config.toml
arch = "dit"
model = "class-conditioned image flow-matching model"
dataset = "Sentinel-2 satellite tiles (TerraMesh)"
train_examples = 145000
image_size = 64
horizontal_flip = true
conditioning = "class"
objective = "flow_matching"
cond_dim = 128
targets = ["main land cover"]
num_classes = 9
cond_dropout = 0.1
logit_normal_time = false
norm = "layernorm_no_bias"
hidden_act = "quick_gelu"
mlp_ratio = 3
head_dim = 48
fused_qkv = false
qk_norm = false
inner_norm = false
patch_size = [4, 4]
layers = 8
width = 160
positions = "rope"
optimizer = "cautious_adamw"
learning_rate = 0.0015
beta1 = 0.9
beta2 = 0.98
eps = 1e-08
max_grad_norm = 3.0
max_steps = 12300
batch_size = 192
epochs = 16.3
lr_schedule = "cosine"
final_lr_fraction = 0.01
warmup_steps = 610
weight_decay = 0.1
Rows from block 4 of a small class-conditioned image flow-matching model, named by matrix and row number. Rows with one number belong to one neuron. Each number is 500 + 40 x the weight over its row's rms, rounded and kept within 0 to 999. All counts start at 0. Numbers have three digits each.
After each neuron's rows are labels from the 100 images, of 14976 (inputs lightly noised), where the neuron reaches its highest value: "colour at peak" is the nearest of a few named colours to the mean colour under the peak. Only what is clearly more common there than usual is listed. The data: Sentinel-2 satellite tiles (TerraMesh). In brackets: how many of the 100.
# fc1: MLP up (model.blocks.4.mlp.fc1.weight, 480x160), inputs 54-107
# fc2: MLP down (model.blocks.4.mlp.fc2.weight, 160x480, transposed), outputs 54-107

fc1.450:507525488473495529454529485584482478502442487605516486542544419492496466476526505516501551498518500510449596497514457507469516521534564557521472510529444512565486
fc2.450:524484476477502506463575480504484484519477463493503482461471412447496521491479501566470480440517506548429454453519468487465517596509437494462464490484556454353501
colour at peak: grey (65)

fc1.230:494489536504511467528478508433429571482543494459472506466466452537490489513515465413461513489508528595458556488587505468508474489456450403444437514458500538543491
fc2.230:503523441480494487456496537457517518497459530513481538536470463509494485551507482360508549458465536546532519548621432451517517505484481472528507522479526514477492
colour at peak: brown (63)

fc1.166:524461512460463527512486549509465503497483547559594477531489516437437508555518526480498510477558566470465495470468473518469558438549559476501454542471495581508464
fc2.166:532449500435530437432429454534464515519476537497466513502561501457423509529494500437475438459506455445568503495455498586554557423486586490484499522522537519489525
colour at peak: brown (71)

fc1.169:558494544462490464469574504518528468590503455537471490457528491550457454445486493519577515498591494501462484509507522496452462537514459475392425538547503464467514
fc2.169:569469439494457390431486474446579484473525447523432448472463473494498522394489480487515515504559469581505525485475531493460453465533546473413531488430446545498503
colour at peak: pink (40)

fc1.78:557516481441541444491500531500429530542541444489537501536513438529484522519453496438506541464520562537516455514513471562510582555505503463435514482539488503430522
fc2.78:484462458429511492486494482515421534555489492438483487467500591496463519533482490419460501491468508513496534512485510567476503448482493504461547560488511555558507
colour at peak: pink (32)

fc1.70:508398485513518454451510517488515506565490499498571516535513530474456567534554490491600495534533500478430535483507466571521435463504431462487532598539544472526445
fc2.70:496532445507558415501413501516551546506498543538445531490475505504589535517470465482578527485541512546446471503484565564515494457492559503475519485462495533502486
colour at peak: white (37)

fc1.444:455458534491516482477463497442441482495475473585484590526552484458551455440472525456601506544473474515514507428529495555442510506528452552529511561489514550557463
fc2.444:509429510519511532527488472490559467473513577576523487471485465509518492467513501475459454470460482525574496561453523588490494541583490538528471532471549529465482
colour at peak: black (65)

fc1.60:578510486500527393486518468514582479519537444507492485443536430538469505454461475463526545524608518488483488499485509533475583544475461464459510541493497469485524
fc2.60:527473561462507470477462535537554524391502461565477462478432457519513432503584489509504549464535510509549450542535498494461489485509552466531471518514487454542553
colour at peak: white (39)

fc1.46:482516539463452492458509488491479497410512568550376536484563530409517456593496465480483496503458535546509503509485462530515478453525417521502533500490538468466486
fc2.46:546548532538570482552453518480525444446447502556493496475442499490485506481483509504461552505479529477498466567422453500510462501464541449468512482492493560504533
colour at peak: pink (36); white (25)

fc1.414:470493544495494475483503519488499471447485512495584537460501430571550538445520488453513542563410466555515468462501456516474494461465421485559441508511494498485479
fc2.414:518478481552498466516457495431508499494454459548446511499537493481527439547504485477566559430534539572585447424461553494510528425509553525471455479528494539501440
colour at peak: black (40); green (34)

fc1.383:531518513500572471564453525525448539506486514561469496536512492523459450505482436494500495495467510497437538481544487510512511539556496617560474533592499411539536
fc2.383:489486492495495566461511538516499515520436574457490568472424496426534447506501551545470509521487528503457522547580511491532524504529507491550512564568413550488520
colour at peak: grey (57)

fc1.177:534460546520561461442512487463469451561451497454538506499459466512472532441478457510543477491509513455499461487416510546501527505457439414527538504451489542521440
fc2.177:458465544541569504488499494449468484577469506478463424511539450435495504562467555573506521578520597552571480502531483519559400487494652495525549511497468520504477
colour at peak: green (31)

fc1.464:534493534443452536496523492526501461522549482517465518461479441530543426517439507543519497471517553563516540561515543490523556538467526456464475494498550504515534
fc2.464:500425432514477510477479457500502462478498529508524459501541529509551515527539505418490504512457530477493530481499499512479493577532509498542529486468493505554489
colour at peak: white (90)

fc1.429:510427527526488538469506481519578522412494462526506499470579430534521423503520528456492501475510532504635503566524495467479479521540497492479553504527533556532500
fc2.429:496505431480467533501525528516525495507608498485461491541569537518429501468508505438480566437483454522549511519489501527496527577482542547520470483520509463498564
colour at peak: white (37)

fc1.191:524484493535527472500468509495429525490547452518584542576481456526525499427531514468558494536523441526501520434517539517507446474438481487492508554465480532505489
fc2.191:450478452473492518536537498495531566484520553505531474501485458500528486540443504413443501488505555499572484493489517520523470527607517496471431503480432462527499
colour at peak: black (88)

fc1.439:524481479509566407470486511507507500495509523584574560482517466509429512470493514550568521591548496530448364501416519511547530528488447482547466506527499461527505
fc2.439:472504393470535480469449506510520463471541508483464490485508441411531503481460518460549476554515459506435654503482513492532491556525516514548489502492509547478468
colour at peak: pink (27)

fc1.255:421474552507533500485496467517531456504475567527527520520480516503519565471512546451515519535456478519481465446490531511425508514496412550508497539502490508496492
fc2.255:502491415516474528499552442483526464482556493537484486499485478482504524539526501420452563452501493519581463498449505598516467540547519512459477482509570489493526
colour at peak: black (46)

fc1.399:471529520471499557467470526495528550447564532565485471443509439495511514499550534399483503571455485597500451504582523526516497488456495517541448475529520605518528
fc2.399:465539536522519536448509502501519533437448581499471465491569527509589497499488484421524587484468455507452466527558540466531519466564459497486530518518527479525487
colour at peak: pink (27)

fc1.348:471559502469566509448467522462567366415523541504498479452507437518502490561574512595440417566478455505588498570496463487476507420580501484427453417479523448531488
fc2.348:465472448549487526491490488442545448500525498586499486495532452523556436486579484526501513487434484508483475468483514535532462589459569470535435486503421449516480
colour at peak: green (32)

fc1.423:574499519583524477508540508432529392529557497474529524509456450510487459477470521530547539506524571486541507490458618510480537497466439417528533451456502494522478
fc2.423:543473514497526477505421517560423546513478547563575410459500465506533469589504479532493542469487499432520501476553410481482481514534523544487493524573484484493556
colour at peak: green (32)

fc1.171:561537454468505407522462552530506524524495431520456546528551496502497493552464464547534549453567515496488512539494479494509517462519575475472481497514507526530489
fc2.171:507497509492509494507474470507500483530475436500509491521485491473488526544507486422490479459522489503555429403459511541557529471486464501457452482508458453492533
colour at peak: pink (36)

fc1.364:439475558472468526512480522504572395424545522485483485410496520541509491463466528532451520572498528572480477521496508484474531516582459517435497529490527502464472
fc2.364:490511477469546504489421499530507440446563433535463459512478505480512468483493513489537492471516485509493471480471490550531484591464435531488480473539524471498493
colour at peak: cyan (37)

fc1.75:411480510492519484474480496519475563512536474508507517536530455485477493461536512473555532536500481545487464435510545522423471498460414469502482548483457527557527
fc2.75:485557471541515514464513459537538553465514471538478499488489443516550424480585508436503566472470434492495464471466498578500497594435537530432451456542457536480514
colour at peak: black (67)

fc1.88:538491565455520481511491462601509533527464483588543542563483521507483447507527534497534483490488484517525521492411491520509534523464495559539537469531444422534559
fc2.88:459544482485562509493499545517467521531468437481569534552573518507456474498480557547538522525505511479467489501458477469486506547529506411514616586463476514470518
colour at peak: black (42)

fc1.52:515484533451499483443483558517485540452512505491487532451590486542500495516406507525554585513521577568488573559518502472463539517448495486482532492508559562501492
fc2.52:507469426514490538528534512526522531557533499478481545488520543509492521492527505379501526429514575512509485496495440574503525640490456518485455486532467503537498
colour at peak: white (87)

fc1.446:503479519516581492438497513452436500499501578477520570569490511553489511470526492494546450517496517513491508448456480512437479459502489497500516535607496573505486
fc2.446:529416444529457419539437507525484505504511481499478521546493510467573490523473489482459531545459437505475457537518498521525464424578555494531480516500472493500490
colour at peak: brown (71)

fc1.334:494389524512510518504498488530490541517486452578463506444542580519495533437496498476504483438552560467546476490444531577522525575503471473502436486515496472543503
fc2.334:447509488478454531502536512507558554487475410488461574501468564430518516477505482484517464484523562487503527558464512490515501554537456539600394446480488513488573
colour at peak: green (34)

fc1.321:513490541512532486525458452492462442449538514494414577476461445543538474403529496607492492555488486572543536515505504501530516570545488520411547455501478440489535
fc2.321:446500506423509532540521480489542475421499557456516407481464522519589502401502495525424497519507447418524459493488515531465513519506475528584482494443529484503487
colour at peak: grey (60)

fc1.167:486431457481558536509452552518502463484500551453467442537533443536585496505524469549504532524545506545524429556473496535502515510500515395395417496493453502494543
fc2.167:484432515545437494485507521505494468504502499456579559459508509445473465523536574522514510579521493436412512489490448544437475508402479489516551554521434490504490
colour at peak: brown (63)

fc1.260:533490532449526539476496508531413504488464433518451490500529515572452441516429527534487583463521538567478470502545548527483535552444493497499445533521483536425515
fc2.260:483482551488456499518488540548464505507467456471486447501460576553464504527500502511495516477490567439474527549478485514449481462452426566471555568471562472499516
colour at peak: pink (46)

fc1.27:552532496492503535465559474486552504491512448464492460453502492536562478487514489546448469529493492459467463606466501538553522519542508466484514462483470536599437
fc2.27:508479501518498543474498537610469540560538501504568462518544514547578499475574565540521449530511455461478492540538457593478478588449496494487580489507461464489493
colour at peak: pink (41); white (34)

fc1.202:524504531488492484505571470541511465546475492483492487542480444484541501406487548597448531443443469517524507511470489486486519503533525517439468471491527435425451
fc2.202:469452480490496491510555434553442531537440490480504468503565479465556507343496448528465488496512456534531472471411473468472521473560433523481515514478564547551459
colour at peak: white (58); pink (33)

fc1.273:483476568490507533477519529523484518579552544524581527508482504472421483456513525521534461437489508486441473517467528576478510458500436470471502573501448412510509
fc2.273:563468430478503439508519499508565514530538458525464497509466488518526530409473479394551499532574471518515498536477512491438461539494548513452507451480470587455506
colour at peak: white (44); pink (41)

fc1.180:431426473498609445532527457424457517469468496548481555545501422551500497461553534516545540465538507572450493502508479476552456506521504470521498507581466504521522
fc2.180:501469490575566456492566514413420502547483450583510533482520455543486539480533498546478576513516494541552491486497589562479453424526482501401481557477547493547466
colour at peak: grey (53)

fc1.474:488494566520468543498466506534462450420552538510445547476539455534563468453558486526510572550482489614528555483516571500472471434503510492484477528529491558497525
fc2.474:482470481458545507519501530503506469598464443530497442506547503504565487551465505552586466480509504539557592453474456502537507533517497483543475531528508548487483
colour at peak: black (50); green (38)

fc1.221:452429472476519513472523499489538496491539486506555571500533452522455426575490521493585450472557542475486509464490491474462474400501425469444541563460488526508461
fc2.221:471524508561488541480463475481527493533553481485504541525443537471558538617498482505506456514526522540553542513541517480519502537532545502531493457571453504504520
colour at peak: black (59)

fc1.223:488484538459518475509519570463493582478469501496453467512508551502520474563467493540536562503525410515530587530551466448508551500522508488491475528503617517486532
fc2.223:499432451481477496437482472511522431417583512521547528547516577515506560499470504448432545448522452478472469478457531475518546509484484565570506552536497468510515
colour at peak: white (32); pink (30)

fc1.267:485489525485507450513454520513496545431575489534478579501564478517562547450556509525552592592462465562430484490474517530445464453524541469469491550504490545524511
fc2.267:493495450491523509495551486517536475542462495535460474524520479517519504543453499460491526436522482539677507505468581515529528517567556495490484515502510538530465
colour at peak: black (81)

fc1.159:486460512467481502529469541527466576497561508524567540553483462551599501430503506450493574505497535577448483495491559587483444548427435456520527570490465575534556
fc2.159:503523506467532500446495477590490558520531505503532496476512490488508556505415501478458485425504456495555505459440561496517512505510453499474452541550521435579504
colour at peak: black (87)

fc1.320:551448598488537505487469480499431463528479509466452410480505458528477450450491509519499492482500535496485507482478603512496555429540460476441527493485502559499508
fc2.320:554515475536478551533471448509483533509530494499644334503513474554474551514504532477482511497471560526490465488470431481525453435576499498438489546483496502502471
colour at peak: green (25)

fc1.74:500477553552551565504507487485433308524516481461468512470506508496525504503526514467484456460485516522579507507468606435491490515525478475487471451480504516516603
fc2.74:528450417573533424487508473516484429517513543503524470520500437512513446518526548444469551516453473492528477457518546534497466495523581527547512532515470499533518
colour at peak: green (47)

fc1.125:544509521534504488446545525516518330565589471500499495443453451529513481471486505488577506451467544472621491481501567532516546447516482455533520412436544535474405
fc2.125:477459461506510537537484504552491595485417537497577509492458553457520472521525541487493505403441475466479472484487515464482530555528409425494468517481522440481595
colour at peak: green (46)