config.yaml
train_examples: 145000
arch: "dit"
cond_dim: 128
positions: "rope"
weight_decay: 0.1
Rows from block 4 of a small class-conditioned image flow-matching model, named by matrix and row number. Rows with one number belong to one neuron. Each number is 500 + 25 x the weight over its row's rms, rounded and kept within 0 to 999. All counts start at 0. Numbers have three digits each.
After each neuron's rows are labels from the 100 images, of 14976 (inputs lightly noised), where the neuron reaches its highest value: "strongest on" is what is common among them. Only what is clearly more common there than usual is listed. The data: Sentinel-2 satellite tiles (TerraMesh).
# fc1: MLP up (model.blocks.4.mlp.fc1.weight, 480x160), inputs 54-107
# fc2: MLP down (model.blocks.4.mlp.fc2.weight, 160x480, transposed), outputs 54-107

fc1.477:531487534498479482449534488462507506506520479509492520455476466488514556528492492483489478535487486460491479502494467557479507499486531460549517501484544519485413
fc2.477:529507520510528536526459495472521524499483522487477447489519469492498462481500565502488496500554484502489495527429487523481489498484540500461505503486486487500491
strongest on: flooded vegetation

fc1.94:477506498485485494470478543510478566511496476479467497508508531494471489523455493518512514469541520505542521491469496522506544478539516500478517460503522494488533
fc2.94:491488505493510518456520484486503484530561470535456489468514535491508521520529476509530514461491483542519482529454484517524477501515480507530496500533503489528524
strongest on: trees; crops; built area; main land cover: trees

fc1.115:478471518527494498510488459461482480482517530465511467539524517502505447495500479465524511479556516518496494492487498491502510514529493529520503511550493503518507
fc2.115:519479500484524500529480506504516473469502519477507558511504524488486478514512495495492470468457506495500512514494510510498519509516537475525506517514520507485481
strongest on: built area

fc1.208:475503533514516523448466487510487497497545471507520515522510504492476509550492544532531471459479545505481471477500508520438517495530532444510501465481515523507519
fc2.208:504504534512516550448467525541507526481501471561474480487463545460503489495493530524498528514494511457496502500524511520521474500504441533530472511521521499494481
strongest on: trees; crops; built area; main land cover: crops

fc1.280:535470493491506481504522490465493554473467511501533497499508512502539504532531491544486517530522466508480528489476529495497471451504492469471479515475498549463486
fc2.280:465511523444497488487463505504480499530516506455490468501515475498452557527548523516472482497520478503520551513481494491507447473462479472521514521483484510516491
strongest on: main land cover: water

fc1.367:488509493515504527534474510488506484459492502486478498473506455559520489497503532572492507520487513505506511521525496438473491474555528471464481479494475528510518
fc2.367:476540528529461494503506506527496507469474490491542514498514507493526497464523508561521520467478503489477473515505489459456504464481491419450471452498470483517505
strongest on: crops; main land cover: crops

fc1.463:506517514455469508504509503470508519511504461496476463483508473486476486521454537514516526499481485506507531518472516453486545483499493524481499499534537515473484
fc2.463:483538475498437465503517457530493512541513483515527488538543479480505492537498517526499506517507475529503504454480524445464467514542476496517493509508506486500474
strongest on: main land cover: built area

fc1.127:486517501526487546514525505533472473486518453512481477485508505546483475486502487540512550491475514491526534494521499454481463523520547470496479476474502542457521
fc2.127:533513482507524475498526507513515476439495455477520531522501507504514498487474506542535487457474506490524497501459506484485574513487468505482496528525489481518521
strongest on: main land cover: crops

fc1.330:476516518525457538516515513509512524448504529546530527497495522499495508506523495520497481506490488478510516517552477531473505519478450488498565504495512471507472
fc2.330:539479528546561503493493509501494514452508508478471509499555485535524510487489478525491582480516499478498495573480541496497516514477453483513477482496525527498518
strongest on: main land cover: crops

fc1.73:486552513507533502484465513483521487506537540503471533465484499489518507509488505467479535524558545515507473512483541477511490494479478492539523515523505538474455
fc2.73:517499474451488484513527488499494506493479477498490479506498487470526496484478496548559483489533495541529518537489492555502503514447463487484504492549511537501528
strongest on: main land cover: snow or ice

fc1.276:462518505492522473510514471496478513498503514516470475497471504470519540487501458499505484507534509463494519483465495494491468476508501422553501507555547529531431
fc2.276:570544526482448506473483501465555514504486495484510505543521504505479521484508560504458461487518477454516508515517536500502544521507517504514532531549485510511532
strongest on: main land cover: crops

fc1.257:507525509520498532517479513467502532556471466501491511528502494484478508472467522496519499488519532507490455495550505477462503561481487518483539565532515525488507
fc2.257:490491497477465510485531514475469490519518500530482474491502475491500516462532509486487477507490502508504486590505518488492528457524482528469497502502481478516502
strongest on: main land cover: crops

fc1.249:542472521489543439496506534532502500523529481534480534529525442508500499499446518465567552497534500533513532500498496530504489506446492522481529525503507511473508
fc2.249:479516520493504477493510506527502475473532462485482470484520482490508518489554499481551492501500494496481485497517489507497551467476475521434493498494507514553495
strongest on: main land cover: water

fc1.319:518503529484495505497503496512481486512549453501515520525498497508481482554481526505524522493497533498511519507515493463497562515521473525487529526492506464468483
fc2.319:583501512503490483459509487494521494507536470520525504546513518494493519488497539512498453513467484471505505488540508514513452532504563478497512487507531548535530
strongest on: water; snow or ice

fc1.14:452520492438507458544533531471509516506540546499486499451494504520496477483492543533476516468510553508497485506518493505500544489504494435491453496543504513493531
fc2.14:519489475486486529462486491518483504541485513530544522490491519505483537521536488501453496466515472463505479512496490532468447491473482522508526509517504492515505
strongest on: built area; crops

fc1.432:538494509503471494482509484495475505535532472526481500500463476527525530491495513530489469529518494468510517503482489544478535501517518485458553500505485541516440
fc2.432:458503498475492504497541481516503513490514471498515490477503512487527478466499479557507489520504459520457493489474420518501525511517423439494511501459494476482495
strongest on: water; main land cover: water

fc1.165:467527480471537470481468514501509470550461511509497486482548464523528498525501505472500516513517465513513445505513455507511503508519506501516498464515496516526492
fc2.165:510526469458530493476483509504502458572457496541495481466480489495499451531515494475508497515522448536537517534528547517533481532465483519511504513496535541535458
strongest on: main land cover: water

fc1.222:512505535489505501428453457503491500506467436505498505513528496480485532456501466531517544462591514515475500482460529501497528453514489465491486511522495528511519
fc2.222:528491520492505537426482576472500512515484468532508515490486494496476498494509457503501515552560487539510501496508513493574479513478516496483504478464461490511506
strongest on: built area; crops; main land cover: built area

fc1.407:467478476491526470474496517496472470549478462503499479510507476494485511511495510440540503480518478505517501446506495515507491465475487482512494500476510531522491
fc2.407:519494449482499509492533489484516495556488480485487509492531468511512492534511503448518487446500491505508476508479526528539507479504498487516486514505483470495517
strongest on: water; main land cover: water

fc1.366:545502532517522495497528517497527537515493489511507474527505503490491501485480533494478538518541531481515515530505505483493496463434484504485512465475520496547441
fc2.366:493511533499487533503511522543534497521486512494474483466535515506486547445503483504487510533493479471536496537439520491548483511485514509464484463482494535489493
strongest on: main land cover: rangeland

fc1.6:529477499538505508524500499452541492487500458464509493468495502510472432486468496474519487548548506490512493477519479537551489523491426485489514511519457494495440
fc2.6:476476505533518490474506490494479493477487529438534517531458488469522504471488459481427472550496501501516493512449494499523542515513484524508497474526506510501457
strongest on: flooded vegetation

fc1.4:536486537510494489478490470462517480529524479525523502502471499485460503455437523505533515529518536488521477458465498511528527492469483468525513473510506524537460
fc2.4:467514493499518520507533514472482438523512485480478481499463477471518484515491507531547498471470488503524520520501566498510497511453508519506498512501511528496545
strongest on: flooded vegetation

fc1.405:542507566489507505478496443488508444520542484475505502500471495545481543487488534504521470540497537470500507489496509525514554494477483505519526472505530519517452
fc2.405:499518516540454450544497545533472478550474530501505498551520453484472489499489513537487454509541489510483502484515534509520508503475446508505494508524482550496505
strongest on: water; flooded vegetation

fc1.65:492463546492526492508473466502533481497484507528491530503466503499497481478499540530510486517538512528446535513480536480496498512524472483510502467496469491519474
fc2.65:482540524508502478516459512506505448545496469526500484519484527494508496498509479513528471503549563518489511488487510516501522478501453518536469489504537510469465
strongest on: water; snow or ice; flooded vegetation

fc1.453:477510547496495555509498518478488522519490540503521504511505508459486462479503507538521495492520467476504528520473498495475488489511506482506474534493504480506471
fc2.453:512477482499454536467503507516534513517484529499481491522506505480493501507478486471573550471510501539497471481509468517497510502532556467494482494530482506475493
strongest on: clouds

fc1.294:520525482478509503515524484509504471554507475506423491505504459493497515496489496456496518515519517501478460504521505483524489590499501517466487508518510490519492
fc2.294:514453489457512474516497521485516495536494515495543510514522450515506538481519485466467451519517477487505518514496469538518480522433513471479494512475554509550514
strongest on: clouds

fc1.278:495460524502480505487510452450505502513542498486490512548480514492500528507524474511514495500536509481505517473517459495503490488486510452514550501506535532515456
fc2.278:537496537500549514543527470511494504480459484514504503523491495500518519489491492493492537467510487494496504497516513491489509499477485508468475437451543495517495
strongest on: bare ground

fc1.53:507468499507477498503448493495470525469511520513528513508511520511464525451453488545509475501480551476483448452498500488501500549525550470526506477515479493530514
fc2.53:493499512500489523506486512496510534496506485512494473495481509443555492464521495533540493483538502518496513478514522486504450524523465481512531470514505510513498
strongest on: water; main land cover: crops

fc1.262:486507495477504528517527490517475495463517491492445443497494528499533546531523492500484496498484488503504534497517496502474525527496527421467448440488528495468511
fc2.262:485451495477462467482457476486501483489504524494483519514483502507562550489476493517476494514508450513511537487510519504470472524529456506504506487490456520504498
strongest on: main land cover: crops; main land cover: snow or ice

fc1.317:482493505459521538501495516519512442481525476502480502518493522469503500484489474502514513470510529490529501488514523492505544492545519460529508510512513497495531
fc2.317:512515485501489508505509439530539431505515483526504514504492502506486481482503481502509558509467507484537501504505523495539500513492469527581570489472548529501528
strongest on: water; crops; built area; main land cover: crops

fc1.38:477441525504480489514504501504512467460496553501480507500483518523521485503462525476504455485476531544472507480508503518516528502557518540505491467514510481590474
fc2.38:500475494481483497532446482536484450492476518479540479489520512469496501498512442464492504496518526557473502482485436530516496504495468482473539508507492538478515
strongest on: main land cover: crops

fc1.62:513525495500469522503470465486476492483497541510475548523499472495527452514489532473480516514479500509493521508515503486479493520489558537480489478470522493537547
fc2.62:484480496510542555481524476459526509483496492482533447506441490456455501535504491472494534507497540501513491512483495494490497493493480479500424528501505502493518
strongest on: snow or ice; main land cover: snow or ice

fc1.322:512484530482521511474527490483505425567502495488531506502508482483528521474502513517473507498531457495498506469488481515472491508502519495510499504514494535503491
fc2.322:490495487493500500478505493497482504549479522511527457514502490452496574499499513508485491535511501504507478510506522507507499489473471512501512519503520506499526
strongest on: water; built area; main land cover: water

fc1.326:509513521506500506507491514455491498521494502476505497515518517458481539483456506490488478474517539432481516514502518491503505560442473471535500482500536495460522
fc2.326:520507530490554480483499500499525470479482544491501533496498494494507493465503514490485545519497519523533493522521518473476449515509567506530475544492495530522506
strongest on: crops; built area; main land cover: crops

fc1.353:516470497488507496490505482495529501472512456508528501528519537504516499513513433503462527481533503492498491491513513491508511481473493510509513456564467519512483
fc2.353:490489524501516501521490491493493492464513571510525517513526534481512485488487550496497585477472506500493521523477512473500484483504489538473503470543530535502478
strongest on: built area

fc1.188:483502484493510512546492505488520508459525515484494481492507449503533520524517494535477501468506518520514488503506512483507530505495508447455461493527494530486502
fc2.188:489491470528535489462513521529477502506484488459458511515501467503483509484504515533507470471500499467464520493507463527507553454450508479499526463486475511546445
strongest on: main land cover: crops

fc1.174:471459524460448492474497549475478495516518458470479525547523495501476493536502518472527520476507487531515518480439485463501514456511459509466521515534504532510489
fc2.174:506530466549475497504492476530492542511544474512534484475523523501512529513525518491537455527467502525480498497512486495514472534481552466513461495436501504503511
strongest on: crops; built area; main land cover: crops

fc1.105:502510509488536519514496490528466438508472501512495488490488492514489500543504498525480500488490501517562503517512486486501542507505508500492510474514508490531510
fc2.105:502530508480507512490501480499481489533452495534491490505491472495510499557492497473508524474487500514521453454467547494537507499521496480478499533499518536486519
strongest on: water; main land cover: crops; main land cover: water

fc1.465:523484488492517510509455515502472496486515481503521539477507507505500446507492479528493494466501512486521493499500484472506477544509506454477492542462480519497548
fc2.465:490485499501518499489550520510513503515520502493531493495485487500469506497509526531474463447506456492528471570498532484490503516503507506522468497493523492506495
strongest on: built area; crops; water; main land cover: crops

fc1.316:517533499489496482467537479477478517489509515483493521466515515463518571515503543472527488485495509470545510493502499499519521473513553475489511492548482503477488
fc2.316:517494526500520508496504500468490519481530492505518473584488526467472499487499446486523526495461459482515507512475476479453525495520527502534475530564468507495484
strongest on: main land cover: crops

fc1.146:496504520488538507491477491542466423512512518494479517503505508485500513464484538517540510501532512490497503462484544501495546562516552486468530478497508509471507
fc2.146:492464510493563519540522488523511573474514518480536504504494466468492517477499565475496463484533462498497471496496508502456528476515491537499512524489530481478477
strongest on: crops; water; built area; main land cover: crops

fc1.35:492489496502524476517563493497463501513490511539499522507518464520467501487533455487522481512566464533509505493484496461511501504521517494501449517548490482478450
fc2.35:520509501494511461512562514485489501537472505523498516524503469510467539517481452524473515510547475482517529502469471531506491462464482473468474522479518555532458
strongest on: built area; main land cover: built area

fc1.200:563485507474516531485519435525512479498479497522513496492522454504505519488506526538506510523475469565501478451509480482486508488526504540466506512508535508527521
fc2.200:532478523463536507519499522501545529524502539491502486514480479458518516472485525488498475514482518404500489474491546509533485484514541468445492492490531528540534
strongest on: built area; crops; main land cover: crops; main land cover: built area

fc1.226:500498482447497475509511503514503503524509513523516507490522473515486536479473481506502523486511515487498521497508514463481527447443499510437489545526497479518548
fc2.226:524486481493490456556521522496550494487541501492508496487475473519530507469486472507497504527509482539503499498456482533508453501478516516480505522486506503529519
strongest on: main land cover: crops

fc1.442:481524489514522486506465513523516405493546533536488515525498515539480464521511539484542524542468488530515556484482502530486513464527492528498531485552481501519500
fc2.442:494512480493488509484463518498524448476484527533518476504505500487529466492506490491496474529469523489487488494482506538485508474522511473491523512528447487489489
strongest on: snow or ice; main land cover: snow or ice

fc1.244:502511503487477555547478535482526503482517484480487498500506510571534458503504473456505478514500497517488556486543492466464514547490548477500482450514500501525542
fc2.244:487473513496515521497527509490453509477489523498547479485540481466468477539503521474516469504456430521499490486491473508498501544524484470486501489525515462497515
strongest on: main land cover: crops

fc1.324:484527493498497501502492497490471481543479508509482528488511489518471504468494499542520471493486514473481479491499488494480516507506495537438445521537522536517519
fc2.324:491565485518458496489499459471510461486481512473463486478552488460497499468510494550476519528470501504506487504488477492531465541514500448438535502469503481503513
strongest on: crops; main land cover: crops; built area

fc1.182:499450498503529501485555483505463490491505482514510500493510516540492533497536541512525483532457529572461503505540490490511516493539529517477502499487501489499504
fc2.182:477488473503500488499499486544485492491495510493527509473486527525488451528490470462538522503475524527456501486498500493509516486464520497512544507502477576496505
strongest on: main land cover: crops

fc1.241:510528508493491531464497490477507536465537477510481501519525447504534480519526514485493499477519495524573543522465517504486493461510512491479507495517507537521513
fc2.241:503506482515521513473492523476527491516536509473502503510483508460449493488504526463516522479483516493488500520485495481501495488514517485548472541534462500476514
strongest on: main land cover: water

fc1.71:471501507447515482470492489544517484520457489555501496523555474458474496478527519513509542529531485526485505529487480518478525483511501540491487520493490525532498
fc2.71:481500486504488482503465490525522438476512506497514491517474460492486486471483519509510485555461516488445493473535486493519539557510525440499495485522496481432470
strongest on: built area; crops

fc1.461:483487550485506460486432510492503513549451550528513530511523473486500519528494505497540500538498505516494496524480517576485574505493453508516528504549514484495517
fc2.461:493550518496515480469487540493513506511504512440521495503527489504496524487496505535489514490496490550500519485533518470491503521499496530531537503489414505512467
strongest on: crops; main land cover: crops

fc1.342:577481503510497488468490504485499510510523478499523557515504472556496521500518526513521514496489516532505507474539513474495486527488495509466533511462491493515552
fc2.342:559527534506460497425448478494537511500480491497508534539511517534476491432508502469477472519471491427546500489523520519515491508531546510496500520578480491503551
strongest on: built area

fc1.347:491488506494527498489495510490480505534472535483553516507513474508509491525493502566522533533504492484488431502452510491488488526497509467496492512521510461557492
fc2.347:483538486461499503483447494493495507541477538500476513493491490505500534525500486534506471517501481511494550456475538448484487513516493546500489532498492503503500
strongest on: main land cover: snow or ice

fc1.359:486487525498476500503473458470467502505536504516473515490530477571477555511503535536505477490500491481504476459493519488514514512509512489513467510511501521515523
fc2.359:503561505515478533496475545507468461480527491476525493474492483512493500492501514505523491499505498515472504486469480536578456467572510499520477514501537512503482
strongest on: trees; crops; built area; main land cover: crops

fc1.232:498498542470493522521518516502479513496469526509494494501470529504502504508492488533474473492507531490498476509529523502486567507472465462486531463525511567512478
fc2.232:473506494450484530509534486504487486530447529460505456534482483493533459549465503504502523447452498507534498491549449494485483460438500499505487523483499478519549
strongest on: water; flooded vegetation

fc1.340:503481534471501538477523521516476487459509515517486490495508466480530521472490473520499522509488450541487523515491499513485543505556529471508462461483478484549476
fc2.340:500470528474467496515434477502500480504502493526489488499498533492544483463522500491483490494460503522487479504533471531493463507459491459490500495515568478510552
strongest on: trees; main land cover: trees; snow or ice; clouds

fc1.123:480430530506540541534519530516481496490468496507526501525513490559501450472507509535501492482489515517437511500506486495500500556505513496499532498510501495507542
fc2.123:538525489470531494488528500515501465523454510487495501498517457504494514505479481499514493458553448517459495524516439487484511527446468454513511475547487518508519
strongest on: main land cover: crops

fc1.153:527539556516521513513458527446500510441498467485500519515522469552490486474487522520482510502492484501504524487460477510481515511523441488495553500483481496512499
fc2.153:464481497530475445466541531501504505457521514496540492505489509483512485490497437497461558484523502494512494535520467505501497493551542541509488490479497526494473
strongest on: main land cover: water

fc1.284:502469523477534490493504527497498525508484487489512524475560516520479506500510470529511531540498485515501504553502498475477498479522478510505513517501545503545478
fc2.284:510487520559474503504519489525506513485518502496516511513513561511524491560476511535499525494504523484485481459531465456451543497481481527498490517495493498473561
strongest on: main land cover: rangeland

fc1.56:457503488527522555532491524551486496489437529529478505511526470447514485474511492511497486543500489544521520508486535505480484505515540523488427482477510504507537
fc2.56:567474524533516485478495523491522515481550506498499489521467498551485508494513533529500505524474519528515509513558545495498493494479511530541475479460513529483534
strongest on: built area; crops; main land cover: crops